{
  "norm_position": "pre",
  "qk_norm": false,
  "parallel_block": false,
  "learning_rate": 0.0044,
  "orthogonalizer": "newton_schulz_5",
  "max_steps": 7100,
  "decay_fraction": 0.3
}
Rows from block 3 of a small image embedding model, named by matrix and row number. Rows with one number belong to one neuron. Each number is 128 + 32 x the weight over its row's rms, rounded and kept within 0 to 255. All counts start at 0.
After each neuron's rows are labels from the 100 images, of 14848, where the neuron reaches its highest value: "top examples" is what is common among them. Only what is clearly more common there than usual is listed. The data: photos of arthropod specimens (BIOSCAN-5M). In brackets: how many of the 100, against the usual share in percent.
# fc1: MLP up (model.blocks.3.mlp.fc1.weight, 512x128), inputs 0-127
# fc2: MLP down (model.blocks.3.mlp.fc2.weight, 128x512, transposed), outputs 0-127

fc1.71 [ 87 152 135 118  81 150 162 120 158 123 144 145  96 110 101 137  81 181 153 167  86 148 154 122 173 168 113 144 159 151 155 157 112 153 177  93 127 161 114 127 130 136 150 114 193  94  89  94 156 178 170 122  89 111 192  83 129 129 131 148 180  97 148  80 147 124 153  78 120 163 157 146  90 177 143 120 178 117 140  65 134  91  67  84 100 155  83  90 142 147 154 136 109 143 159 162 120 114 142 159 180 111 168  95 118 152 140  97 118  69  99 132 132 153 172  78 147  90 107 154 162 141 190 150  85  45 126 158]
fc2.71 [115 179 118 142 125 117 127 101 153 203 141 224 102 182 150 166  97 100 104 109 137 139  94 108 192 180  81 110 138 157  96  84 101 110 103 114 108 137 137 188  93 111 144 154 129  94 120 135 161 156 155  59 157 124 156 117 150 101 165 133 162 111  98  91 136 106 209 119  81 145 135 197 124  75 116 108 154 156  84 141 118 146  62 126 116  97 117 128 132  91 211 174 144 110 111 169  89 122 117 143 189 105  90 111 133 160 109 120  93 104 123 153 143  74 135 140 118  97 130 100 160 163 111 101  83 137 109 125]
top examples: order Coleoptera (46 vs 16.8)

fc1.90 [159 107 128 125 158 139 131 137 212 116 133 128  82 154 151 126 171 116 166 181 149 120 105 158 137 108 111  69  93 197 125 114 234 109 145 115  79 159 164 128 151 131  98 131 171 131  81 130 135 149 132 144 116 148 143 124 136  98 108 114 117 117 127 102  78 133  91  99  67 130 139 136 144 115 122 131 164 153 183 154 143 131 203  81 132 210 135 131  95 166 100 162 131 146  86  89 149 159 129  76 159  95 115 125 117  96 136  74 128 154 113 113 169 138 122  76  72 119 151  81 169  91  43 176 148 137 122 143]
fc2.90 [143 120 139  84 127 153 127 109  89 166  71  95 110 141 106  88  55 150  69  97 137 130 102  96 117  83 128 160 186  67 150 105 125  92 172 156 121 179 125 113 164 127  93 148 138 141 118 108 143  91 123  82 108 184 136 168 114 120 164 139 137 102 130 154 210 110 135 174 212 163 112 151  99 130 155 138 121 123 101 127 119 135  57 132 127 102 122 124 179  90 122 155 166 155 124 180 115 104  88 143 161 140 173  88  98  86  83 175  81 119 142 131 181 129 143 206 133 127 118 161 101 104 172 121 167 106 116  76]
top examples: order Hymenoptera (46 vs 20.4)

fc1.183 [100 124  98 142  66 156 120 101  90  72 139  88 159 111 161 116 184 101 183  87 181 106 143  98  83 132 161 147 117 151 167 181  71 103 158 155 113 175 205 123 121 122  66  72 119 135 144 205 135 143 113 102 129 129 155 216 125 116 122 102 155 171 132 137  43 120 112 102 148 144 116 102  88  70 136 100 148 153 133 127 142 125 176 104 138 143 135 136  92 197 153 121 141 111 126 167 133 127  96 126  83 118 140  73 110 193 127  91 132  92 112 138 134 118 132  99 184 109 105 105 163  97 160 135  94 133 145 131]
fc2.183 [110 112 141 114 108 137 131 138 105  32 146 121 169 116 158 119 141 137 117 143 125 139 138 111 125 163 126  90 127 154 134 140 131 117 136  50 118 144 160 148 168 136 188 170  88 138 205  91 137 134 128  81 124 100 133  69 140 106 118 154  98 163 122 101 141  83  99 232 101 111  94  87  63  93 107 122 148 127  78 137 167  99 125 108 108  89 144  86 166 101 163 174 141 169 137 110 159 123 100 157 122 138  98 154  84 197 152  98 149 137 146 184 137  79 131 141 119 112  63 145 126 130  77 145 156 208 113 167]
top examples: order Diptera (64 vs 30.7)

fc1.111 [114 105 169 132 108 146 103 183  74 124 103 123 130  82 169 140  89  93 125 118 182 137 140  96 111 148 137  79  73 118 128 162 114 112 157 155 151 145  89 126 153 135 113 135 104  91  74 143 153 126  95  96  77 104 110 131 119 141  78 118 138 122 104 164  77  92 196  90 137 103 118 174 126 168 130 139 144 158 134 126 108 119 139 139 178 130 166  72 123 111  85 128 127  78  96 102 165 102 126  74 100 148 116 210 168 118 161 211 125  48 127 146 111  93 151 163 160 162 195 114 153 142 218 155 111 114 108 147]
fc2.111 [148 116 117 159 115 105 148 162  84  86 155 119  79 139 143 149 111 146  48 105 135 153 143 148 132 123  71  81 142 190 174 137  85  99 102 132 170 164 108  37 145 145 151 154  99  88 147 127  95 122  17  80 167 104 137 100  97 188 102  72 117 113 126 123 108 114 157 141 119 147  58 123 127 187 122 126 134 129 127 129 155 164 109 126 140 144 114 160 166 101 104 138 166 100 107  84 115 105 111 180 142 129 119 163 141 158 149 150 195 114 118 104 173 174 113 110 158 182 123 132 118 150 108 192 144 118 125 185]
top examples: order Diptera (62 vs 30.7)

fc1.282 [167 124 149 122  81 183 137  99 112 142  99 156 156 127 114 106 115 151 166 106 115 134 142 125 129 138 180 146  66 137 130 145 101  99  80 121 147 122 175 102 127 129 118 134 143 164 174 129 114 135 206 127  91 208  95 121 175 165 104 181 179 125 133 197 121  98 143 105  35 140 139 142 133 107 149 153 117 145 145 133 151 108 149 143 135 153 148 105  86 164 172 109  76 122 205 133 124 138 193 124 146  84 142 153 102  95 101  57 108 126 133 139  91 150  90 113 126 136  85  88 122 146 170 169  82 223 133 153]
fc2.282 [103 165 114 139  66 129 134  95 147  64 174 138  77 119  90 136 184 160 137  83 126 130 129  79 144 105 124 122 122 139 108 154 126  90  57 141 154  77  98 183 161 104 176 119 162 153 145 172 104  56 124 148  85 119 147  84  94  86 120 133 148 115 115 106 118 101  74 134 165  77  85 128 154 125 169 117 104 200 126 180 118 117 115 169 172 116 124 206 119 120 151 175 118 124 160 156  77 149 117 149 160 116 151 118 164 150 143 133 209 142 142 106 151 142 163  94  87 162 127 177 135  65  85 111 142 111 136 120]
top examples: order Coleoptera (49 vs 16.8)

fc1.369 [ 99 181 117 132 145  81  52 151 165  90 148 124 134 163 109  71 107 110 122 152 108 103 132 147  71 106 168 113 176 159 138 156 100 115 145 172 113 123  80 116 118 120 125 165 176 151 152 139 144 157  69 107  94 125 157 105 126 120  68 159  98  71 182 120  87  99 122 160 156 135  63 171 132 148 132 130 124 102 140 130 220 138  73 187 153 149  86 145 198 168 143 158 167 138  80  88 158 150 114 142 120 118 114 133 177 184 110 121 163 140 152  94  96 137 102 167 103  88 120 129 128 120 144  85 147 146 131  57]
fc2.369 [102 166 145 138 114  90  94 122 117  87 142 123 140 155 168  38 134  83  47 123  78 143 116  91  39 114 116  93 175 123 122 167  92  93 115 135 130 114 142 119 136 127  81 173 143 141 113 141 119 182 140 116  95 133 155 164 207 143 122 154 196  98 157 156  82 124 133 125 110 131 138 191  94 160  99 128 161 166 143 159 217 133 103 159 114 153  83 120 171 151 117 134 162  90 126 110 157 103 123  95 150 119 144 130  98 168 109 100 195 143 123 167 115 114 107 168 114 135  90  77  98 150 145  62 157 128 126 120]
top examples: order Hemiptera (33 vs 11.3)

fc1.259 [157 137  44  68  27 183 133  83 143 120 130  86 137  86  98 131  89 150 183 132  90 127 153 147 152  87 162  86  80  73 112 190 145 149 130 113 133 122 109 101 111 141 106 145 112 146  87 139 106  54 130 177 102 106 149 136 173 108 133 151 144 115 161 154 145 130 152  96 131  83  72 130  85 117  91 123 134  94 166 172 107  97 105 147 138 148 152 133 110 152 122 124 193 182 104 151  62 142 126 142 137 133 137 168 104  84 169 115 132 124 108  84 132 100 130 161 106 188 130 139  66 116 109 147 136 164  92 173]
fc2.259 [129 171 206 175 185 107 124 100 158 124  94 122  92 154 109 138 194  99 139 106 147 133 113  89 139 124  72 189 192 161 107  79 134 112 114 100 104 156 112 174 166  88 105 143 149 133 178 121 157 177 114 117 161 121 111 108  73 108 133 119 120 159  76 149  87 114  97 145 117 131 119 138 148 104  77  94  72 153  69 130 107  88 149 100 123 120 102  90 103 216 142 186  90  74 182  83 154 117 133  93 106 135 113  96 141 154 153 133 147 207 157 160  90 134 117 146 156 123  98 132 154 151 149 160  98 123 155 112]
top examples: order Hemiptera (39 vs 11.3)

fc1.355 [145 142 125 103 130  93  65  57 103 148  97 158 152 160 154  95 149 110  84  92 167 114  90 107 163 123  74 196 178 177 182 128 113 156 180 151 104 138 125 124 167 112 134 191 160 119 119 152 114 121 111 132 101  72 173 120 145 171 144 129 138 122 136 114 168  99 129 116 118 111 105 208 135 108 168 183 106 100 129 149  89 160 134 200 102 132 142 104  85 131 111  71 105 162  68 124 123 128 195 144  68 108  81 130 140 127  73 171 101 126 180 140 160  96 134 117 125 118 178 149 109  85  84 124 155 139 115 159]
fc2.355 [147 123 162 108 106  54  96 126 132 125  94 136 146 159 188  77 148 110 101 100 140  75 111 141 129 106 157 162 203 144 138 137 132 149 164 169  89 124 136 143 131  88  90 146 126  76  96 154  98  97 121  87 101 101 187 137  92 160 133 191 163 134 146 165 187  92 148 158  96 141 102 186 121 130 168 234 180 132 129 179 127 131 127 145 119  65 144 111 115 135 121  42  84 121  67 123 147 115 177 134 130 104 121 177  75  99  79 106 154 147 156 123 125 109 160 106 114 120 162 149 108 108 124 127 116 117  93 118]
top examples: order Coleoptera (58 vs 16.8); family Ptilodactylidae (27 vs 0.8)

fc1.306 [ 87 126 147 154 108  93 128 106 120 132 119 201  83 114 145  79 101 163 130 113 113 125 140  94 168 140 134 162 105 116 106  86 147 138  86 162 129  81 168 132 141 148 102 177  64 194 149 175 163 165  91 114 144 125 130  74 189 118  87 192  92 126  73 146 101  56  93 160 149  66 111 130 152  78 141 109 141 112 156 125 157 174 138  76 104 163 142 116 102 182 171 141 144 145 147  84  91 129 148 187 176 106 123 144  72 123 100 126 152  88 115  79 134 102 197 154  98 140 121 130 109 148 175 156 125 105 135 126]
fc2.306 [115 179  95 129 141 100  86 121  83 142 123 132 164 140 162 114 114 127 159 187 128 129  85  91 114  85  72 114 136 182  79 141 117  98 107 125 167 132 140 116 131 115 128 166 187 132 106 135 161 141 131  91 145  87 154  66 200  55 125 172 121 182 115 113  76 157 100 150 174 103 125 196 138 121 132 120 155 175 178 143  68 117 128 122 153 134 149 114  50  95 126 159 124  84 158 156 133 107  72 150  79 134 138 113 135 154 192 141 179 154 110 166  96 130 141 106 116  93  94 184 115 118  78  93 130 117 107 182]
top examples: order Diptera (70 vs 30.7)

fc1.266 [170 165 124 145 133  85 102  88 168 110 108  95 113 121  70 133  89 135 107 104 117 148  97 177 144 120 108  90 165 134 106 146 129 108 137 131 101  81 124 134 175 203 163 126 140 101 117 135 128 147 175 127 155  72 102 110 151 143  96  74 190 101 146 133 128  95 205 104 127 176 126 150 114 130 113 166  78  94 101 130 143 122 101  82  52 119 106 104  74 192 129 114 108 116 139 174 148  93 151 162 152 119 162 118 133 107  70 112 131 149 184 103 139  46 150 111  91  97 179 168 170 145 144 132 100 130  75  59]
fc2.266 [163 177  70 168 107 168 111 152 121 129 141 105 151 102 104 184 108  89 143 137 161 124 151 125 147 119 188 147  97 109  83 114 107 124 145  98 110 163 145 161 121 143 115 173 136 101 104 168 131 177 126  92 152 105 101 124 164 147 194 111 175 120 111 159 150 195  61 129 135 119 217 101 121 158  90 142  87 169 105 135 162  75 156 161 148  71 109 131 154  51 155 152  72 132  94  57 137  79 120 120 130 107 107 106 138 125 168 121 111 111 123 139 140  85 124 173 111  64  82  83 161 128 139 154 147 160  76 117]
top examples: order Coleoptera (89 vs 16.8)

fc1.154 [ 99 117 152 114 111 159 159 132 138  99 167 103  74  85  55 155 145 111 135 162 158 128 128 159  82 103 170 149 148 137 170  80 149 149 102 183 108 113 106 141 187 132 124 120  92 152 106  98 109 116  72 131  90 121 121 177 159 114 143 145 155 116 100 175  95 119  83 128 131 166 180  83 143  94 158 114 103 162 106  57 160 145 123  61 167  84 112 139  80 197 117  90 148 148 125 107 112 114 149 133 130 152  65 108 147 144  89 120 170 120 112 211 176 162 158 157 132  97  97 176 113 178 111  98  61 126 141 133]
fc2.154 [131 142 213 147 174  78 114 120  78  98 164 134 114 148 143 144 131 178  78 106 106 116 162 131 170  98 213  97  90  82 127 132  87 172  93 167  95  90 114 103 108  87 155 116 152 158 147 135 154 115 155 124 105 164 154 131 136 125 155 159 105 153  94 149 115 143 170 153 117  62 104  86 178 152 109 127 132 157  84 110 115 164  88  96 106 149  86 151 153 110 144 164 118 140  89 166 114 116 103 137 133 149 151 136  95  81 189 119 165 121  82 161  98 149 113 208 148 157  88  60 142 117 113 162 183 104  84  84]
top examples: order Lepidoptera (28 vs 7.3)

fc1.286 [ 97 137  76 185 106 171 102 154  50 133 104 133 154 123  93  95  87 128 135 162 161 177 176  72 112 153 109  75  81  81 162 120 134 167 103 139 146 168  82 104  99  90  89 106 139 179 161 115 122  63  34  66 139  98 136 129  99 126 180 108 112 123 115 110  86 141 113 143 161 150 106 138 159 162 142 202 109 161  64 117 134 108 114 150 105 142 183 174 132 131 114 154 128 129 150 148 163 112  96 123  79 176 112 115 147 162  95 121 112 146 110 210 133 125 137 154 137 133 120 141 179 107 105 130 131 133  84 134]
fc2.286 [112 146 104 149 114 152 114 149  39 173 104 150 111 147 144 107  32 118 136 170 137 175 158 134  98 150 115 181 119  69 131  93 118 116 103 152 155 134 105 102 105  87 117  93 179 137 128 133 108  68 184  57 169 127  91 112 124 128 203 163  82 168 150 161  96 184 141 175 147 104 144  86 128 164 127 140 132 127 106 133 147 157 132 135 134 118 102 159 138 155  90 147 117 121 118 150  80 107 137 187  69 197  99 161 105 161  93 170  95 130 138 151 159 114 120 103  92 157 113 145 185 151 109 126 121 102  58 131]
top examples: order Diptera (62 vs 30.7)

fc1.386 [125  97 156 160 163 130 132 128 114 106 182  66 118  80 117 141 107 124 164  94 198 135 134 153 179 157 177 119 156 167 129 139 154 118 168 119 124 116  74 139 120 103 176 192 188  80 142 101 159 206 123 170 138  53 119 129 160  93 127 174  76 176 168  87 176 165  71 116 111 125 119 146 182 129 145 156 103 136 114 135  85 129 143 147  93 170 103 147 118 143 103 140 172 179 139 170 155 104 132  91 134 188 129 119 122 117  84  67  95 123 144 158 122  98 183 109 112 135 114 102  75 115 135  87 152 157 152 129]
fc2.386 [143 162 168  94 126 133 119 129 201 121 114 174 120 111 134 117 111  99 112 132  84 101 104 102  91 182  78 119  68  66 121 115  16 143 113 173 152 131 135 122 133  95 208 173  94 152 151 119  80  73 115 182 123 183 153  95 141 124 121 169 169 124 110 122 127  74 117 149 125 111 161 170 124  60 123 135 156 100 109 119 164 112 130  87 129 119 123 154 142  62 141 157 184  76 126  87 165 168 118 163 122 102  75 149 155 106 183 137 131 114 132 111 132 172 147 121 167 160 177 137 136 120 149 173 117 112 132 116]
top examples: order Diptera (81 vs 30.7)

fc1.140 [ 88 132  84  93 155  88 108 122  91 122 156  98  92  93 106  90 123 135 116 163 139  80 116  88 188 115 136 141 101 131 136 120 119  63  93 118 158 166 184 137 152 164 146 143 116  98 134 187 171 155 141 103 110 131 164 150 117 137 119 106 118  64 122 135 107 124 142 118 156 190 106 127 107 156 167 119 207 103 170 128  85 131 163 140  96  57 138 146 101 131 142 124 138 153 108 180  83 118 157  87 189 157 146 171 157  43  96 184  74 163 160 132 148 110 116 158 101 168 119 151 192 139 114 177 173 162 113  97]
fc2.140 [111 176  85 135 160 116 150 192 168 101 158 129 190 170 158 144 135 141 137 216 147 165 111 130 109 132  95 125 172 176 117 159 146 158 110 105  97 119 133 110  79 135  81 129 178 129 110 173 133 131 119 176 159  92 159  44 141 113 106 157 114 142 127 174 137 145 139 138  60  51  96 101 154 189 115 104  80 169 134  74 163 104 174 121 141  66 104 138 119 122 129 109 109 142  92 102 136 121 133 134 110  96 138  86 140 127 109 131 148 113  65 112 153  58 143 166  63 122 132 124  67 127 134 153 107 122 180 135]
top examples: order Coleoptera (52 vs 16.8)

fc1.420 [137 150 103 157 137 158  70 145  98 155 109 117 149 151  86  85  97 104  95 129 157 127 105 129 127 128 107 152 125  74 106 137 105 114 130 100 126 209 113 103 122 108 106 105 127 175  92  65 183  76 138  85  99 120 164 149  99 124 151 164  94 127 129  76  89 174 161 169 183 136  98 128 143 153 138 145 140 114  80 127 115 128 122 199 110 195  97 162 208 126 111 111 108 144 154 181  95  85  88 191  81 154 116 123 108 191 106 137 128  93 121 152 136 171  53 132 156 156 131 135 139  83  95 121 131 117 151 202]
fc2.420 [116 151 159 155 147 179 100 137  92 176 113 161 139 167 108 123  95 128  96 174 111 155 120  98 144 100 149 162 111  77 150 187 118 156 123 126 156 185 102 124 104  97  91 132 151 121 119 113 156  85 136  69 147 118 155 144 112 135 152 169  91 107 105  81 143 184 121 175  92 121 176  55 124 151 129 131 143 143 121 125 163 160 125 141 147 142 128 110 218 123  81 120  84 119 105 152 113  72  97 132  70 159 123 128 130 175  54  95  88  74 124 119 142 165 125  79  86 185 142 180 158 109 132  90 115 119  73 203]
top examples: order Diptera (66 vs 30.7)

fc1.23 [148 120 123 118 161 118 124 132 101 174 132 135 120 141 139 133 123  69 105 136 101 123  73  97 143 121  87  94 125 141 144 120 137 147 161 129 170 142 104 112 123 104 131 150 171  92 120 120 142 163 139 147 142  54  97 124 143 153 154 165  97  84 116  67 153  84  98  44 133  79  93 196 119 103 171 131  88 170 152 128  60 122 133 255 106 181 132 108 123 112 176 161 139 153 118 110 123 154 161 177 102 103 120 155 164 147 129 138 120 170 162 117  62  69 143 114 102 149 189 106 112  63  98 110 141 153 150 147]
fc2.23 [124 140 102 131 131 116 130 151  81 133  87 115 134 195 144  96 173 154 123 142 136 107 125 135 113  42 108 116 163 142 127 151 186 159 132  86 138 152 154 119 154 134 118  81 159  77 102 108 148 145 164 133 122 121  88 132 130 146 127 144  80  76  93 148 166 119 142  73 101 138  68 170 133 177 185  98 129 189 133  98  90 108 149 234 115 107 143  94 112 152 184 166  83 209 123 117 109 179 125 118 130 151 140 176  91 161 125 145 118 178 127 161  67  74  98 132  54 133 130 135 130 111 108 107 164 129 116 129]
top examples: order Hemiptera (35 vs 11.3)

fc1.490 [ 94 166 114 161  77 158 159 117 161  85 181 196 169 187 125 143 181 146 105 134 171  75 103 111 121 131 172  89 152 159 155 142 127 159 133 157  92 158 103 119  88 147 112  74 169  66 124 181 174 164 150 151  68 113 155  87 126 152 117 213 113 103 137 134 101 185 103  77 120 122 124 101 136 157 170 110 104  62 138 166 103 177 182 116 124 159 136 129 132 130 117 114 172 175 116 117  98 154 111  48 126  58  93 122  95 168 130 110 131 128 115 174 110 114 106 134 111 160 131 147 137 103 117 145 137 140 114 105]
fc2.490 [179 132 120 129 134  51 120 133 124 149 140 101 116  92 141 126  76 120  88 126 106 168 148  63  74 102 144 151 154 148 144 139 150  64 102  86 118 102 143 114 151 134 104 156 141 122 101  84  98 154 157  94 133 116 151 148  98 108 126  95 122  87  74 131 178 175 115 103 224 135  91 177 119  79 123 169 175 136 179 106 163 116  97 102 170  80 193 115 120  89 122 135 126  86 142 125 139 163 178 196 102 144 132 103 162 119  81 183 168 136 129 163 149 164  82 155 139  98 176 155  91 144 161  75 145 122 137 154]
top examples: order Diptera (72 vs 30.7)

fc1.263 [126 124 118 132 135 141 128 148 147  69 152 157  93 100 137 123 103  86 213 151 151 128 128 149 122 161 155 104 157 111 187 140 131 164 147  95  94  84 134 181 121 129 132 104 132 149 110 127 119 186 147 134 150 153  53 144 154 106 114  98 131 138 103 142 157 143 118 160  97 173 140  89 127 121 104 112 138 129 169 140 186 143 121  80 154 129  69 143 172 137 111 130 180 123 145  99 154 234 140 140  93 123  79  90 131 134  48  58 164 146  73 189 180 153  81 156 137 126 111  94 106  94 100  87 181 120  95  92]
fc2.263 [138 145  85 148 159 144 136 163 136  74 114  69 106 126 165 140 101  85 180 157 142 142 123 123 143 169 165 154 158  90 121  78 153 158 117  77  76  99 185 139 104 129 111 126 157 122  63 142 128 172 165  49 196  83  88 151  97 132 140 163 179 185  95 165 141 145 138 149  92 149 123 160 100 162 121 117 152 128  95  82 184 119  89 101  71 127  75 179 186 171 150  88 151  89 142 125  94 168 133 126 122 134 145  54 116 110  95  86 129  95 102 139 158 117 125 113 141 181 117  98 143 137 124 165 148 126 149  94]
top examples: order Coleoptera (82 vs 16.8); family Ptilodactylidae (31 vs 0.8)

fc1.358 [145 110 119 124 160 171 118 132 150 115 130 128 103 153 134 137  87 147 126  77 113  94 154 188 110 181 177  89  68 134 127 146 142 144 144  70 149 173 118 133 149 127 179 155 186 133 132  42 119 147  88 201  93 148  52 175 137 147 167 155 136 158 113 127 114 130  56  70 148 109 110  86 159 129 135 151 138 131 143 120  48 134 174  99 112 161  92 118 132 153 129  93 100 121 136 146 178  99 116  88 153 172 129 117 138 112 115 121  93 195 223 119 120 117 134  76 107 158 106 166 128 104 115 140 118 131  82 157]
fc2.358 [135 175 143 113 137 119 151 150 133 142 163 107 147 124  92 125 145  80 109 156 139  87 110  83 125 158  53 189 112  88 138  92  42  84 132 206 109 127 124 123 136 130 109 139  83 170 113 213  68 141 149 142  97  90 166 177 172  97 120 117 159 144 175  96 107 131 158 168 125 136 160 202 130 118 141 136 119 112 175 121 145 115 152 127 131 124 129 151 140 120  92 171 176 133 154  83 125 162 151 131 103  97  85 129 136  94 134  83 117  76  25 110 151 166 135 119 144 106 134  68 112 109 161 111  93 118 170 148]
top examples: order Diptera (61 vs 30.7)

fc1.148 [160 157 195 103 132 119 130 135 144 181 128 151 111 134 139 143 118  71 100 124 152 127 145 112  95 178 121 138 165 137 136 154 133 171 164  91 131 106  74 158  82 147 121 121 108  75 126 136 132 166 131 135 159 105 143 136 153  59  91 111 107 101 114  21 149 154 111 171  68 160  97 121  90 178 131 150 124 131 112 105 151  88 177  55 179 108 116 122 174 122 110 167 139 167  78 146  96 132 191 137 118 107 117 138 109 122 159 118 153 101  71 155 193 100  90 168  62 125 131 116 125 152 129 108 115 184 197 151]
fc2.148 [ 93 153  60 101 110  89 110 117 108 119 111 112 148  97  68 108 171 198 155 112 118 115 100 123 175 163  85 146 109 142 152 178 114 143 119 136 155 155 147  85 158  73 175 137 148 136 139 119 109 132 160 119 125 122 107  97 137 133 164 164 111  97 172 219 157 121 123  86 138 141 150 108 157  85 130 113 160 116 100 138 184 179  87 156 103  95 109 120  74  89 122 121 150 161 168  65 180 111  94  96 138 163  96 109 140 165 133 168 104 106 155 136  32 109 165 140 189 112 105 172  97 125 100 147 174 141 116  72]
top examples: order Lepidoptera (58 vs 7.3)

fc1.328 [142 153 168 151 135 123 120 155 149 142 176 125 117  73 130 132 118  90 155 135 161 192 148 139 150 114 177  89 143 175 129 102 138 121  97 166  67 150  78 139 120 114 141 161 117 154 129  55 153 120 116 146 138 100  89 104 202  74 170 169  74 189  93 169  62  69 110 123 127 140  76 143 147 119 136 116  97 170 144 106 186 137  99 139 116 107 114 150 149 133 159 170 150 154 122  97 203 157  93 149 114 111 131 112  47  92 160 156 160  88 160 131 152 128  98 119 113 140 107 124 154 127 200  68  86 131 106 134]
fc2.328 [125 164 103 164 125  94 121 153 101 149 157  86 141 116 143 138 161 184 132 122 166 110 146 151 150 126 109 113 196 169 111 117 175  97  84 100 110 171 113 135 112 147 138 114 127 153  87 101 184  69 186 141 132 116  94 158 189 102 174 128 115 139  77 179  95 139 103 109  96 151 105 110 122 165 156  84 148 153 101  60 177 130 130 159 103 123 117  89 112 115 107 136  74 173 125 103 120 120 110  91  98  83 167 108 120 118 166 214  98 100 117 150 177 110  46 152 113 107  84 153  78 123 175  80 166 143 116 180]
top examples: order Lepidoptera (26 vs 7.3)

fc1.500 [137 129 110 175 143 147 157  56 176 135 145 134 104 153 105 110 126 106  79  91 169  90 109 135  76  37  82 151  89 138  65 134 101 120  97 114 114 123  70 129  68 130 117 150 122 111 146  67 147 149 133 120 138 122 149 141 158 183 135 157  92 152 114 139 147 144 159 124 140 158 177  73  93 134 124 122 123  78 119 102 142 143 112 131 174 135 146 139 155  96 132  97  94 123 111  60 104 171 153 194 105 137 118 157 145 193 153  84  64 149 150 161 107 166  73 103  83 150 116  96 126 142 180 116  85 132 186 182]
fc2.500 [137 113 102 120 102 131  97 118  86  54 103 151  81 110 156 185 127 111 132 172 126 158 175 134 162 123 163 147 109 126 180 200 114 131 171 194 142 133 176 106 162 117 149  92 126 108 134  98 193  66  70 147 109  97 143 128 119 165  61 131  99 154 131 147 132 182 134 107 102  75 125 102 131 135 174 151 115 166 150 144 107 165 151  90  66 114  98 110  86 160 114 138 174 128 130 197 132  90 140  83  93 157 115 161 192  80 126  96 101 103  69 154 174 128 126 118 172  98  87 168 107 130 109 103 148 120 124 139]
top examples: order Lepidoptera (36 vs 7.3)

fc1.161 [ 97 144  86  97 149 137  68  84 197 108 153 175 156 131 152 161  94 156  77  88 105 151 145 132 107 142 111 137 157 127 210 163 110  86 164 134 201 137 110 112  95 108 171  98 143 141  99 142 166 121 151 115 137 137 149  62 174 126  83 153 106 117 129 112 164 167 142 109 111 121 158  78 185  93  69 113 148 150 128  52 110 129 165  82 192 104 137 168 158 129 101 146 106 136 120 129 137 182  92  90 132 121 120  88 129 157  93 135 136 132  79 177 169  90  88 148 147 131 192 134 127  88 134 177 113 161 150 100]
fc2.161 [142 132 143 156 119  80 162 128  65 186  87 101  73 121 125 122 162 152 130 107 137 131 163 164 129  91 161 103  75 162 122 106 139 203  62 161 120 106 173  96  87 152 122 155 172 112 189 114  82 135 144 156  92 136 126 168  79 134 131 144  89 138 138 111 123 127  96 127  99 155 157 172 145 130 187 110 104 114 127 163 119 155  59 171  70 183  64 119 139  67 119 138 109 147 153  85 129  76 175 142 118 148 120 117 133 164 163  74  95 176 143 119 125 110 191 138  92  97  84 163 120 115 146 104 132 149 107 180]
top examples: order Diptera (61 vs 30.7)

fc1.94 [ 99 128  91 132  84  76 102 122  72 111 169  59 195 106 154  92 168 161 156 126 167 100 130 155 170 150 114 159 133 107 106 121  90 130 111  97 177  89 133 125 105 120 146 126 137 112 129 144  50 103  99 188  94 167 111 158  98 177 121 103 105 117 128 110  61  73 187 129 193 127 110 144 125  89 146 141 122 118 146 165 156 104 101 159 159 126 100 130 154 178 119 101 177 162 172 114 127 110  99  77 130 117 121 122 207 222  85 155 146 165 100 153 145  99 151  95 143  93 138  97 101 137  90 106 117 134 126 122]
fc2.94 [ 87 123  94  81  53  85 111 139 127 118 105 131 167 128  72  97 139 135 119  85 119 151 111 118 146 192  79 133 118 122 126 114 159 106 125  95 127 201 130 130 128  66 121 117 166 102 163 165  65 134 159 133 149  94 133 144 114 164 179  97 154 147 127 102 128  76 168 145 122 142 149 157 211  94 122 128 152 206 123 155 141 106 113 140  88 173 160 121 141 193  87  82 119 117 209 109 154  70 120 103 151 153 170 122 121 135  93  70 129 165 109 152 151 132 128  79 126 120 193  90 118 134  97 157 123 178 115 106]
top examples: order Coleoptera (36 vs 16.8)

fc1.179 [142 128 140 106 164  98 144 175 138 183 109 165 109 100  44 156  68 118  82  96 153 158 109 133 142  93 138 186 169  90 123 147  87 104 100 133 107 137  90 157  76 107 115  78 148  75 161 117 111 134 112 137 102 163 125 170 107 116 143  73 154 115 169 122  82 169 173 167 115 188 100  99 132 168 142 191 136 173 135 151 114 119 151  40 129 145  88  83 197 106 150 154 158 109 136 152  89 123 105  96  94 107 166  66 122 150 145 168  93 134 122  76 137 140 139 128 132 137 151 170  97 119 186  93 133 139  98 136]
fc2.179 [145 100 111 103  76 107 159  54  90  96 125 149 120 136 189  70 210 138 160 166 133 143 130 101  79 123  69 140  94 136 178 123 110 143 135 125 149 170 179 153 109 137  84 156 180 174  78 127 148 146 142 113 158 151 115 138  95 130 156 112 137 201  83 152 128 131  57  86 149  97 100 149 147  90 127  33 134 162 151 134 132 135 128 163  82 167 123 137 114 123  83 103 138 161 174  98 158 124 165 136 135 122 147 114  62 129  80 116 108 122 103 193  89  90 116 133 122  95 123 146 158 130 117 162 120 118 136 186]
top examples: order Lepidoptera (37 vs 7.3)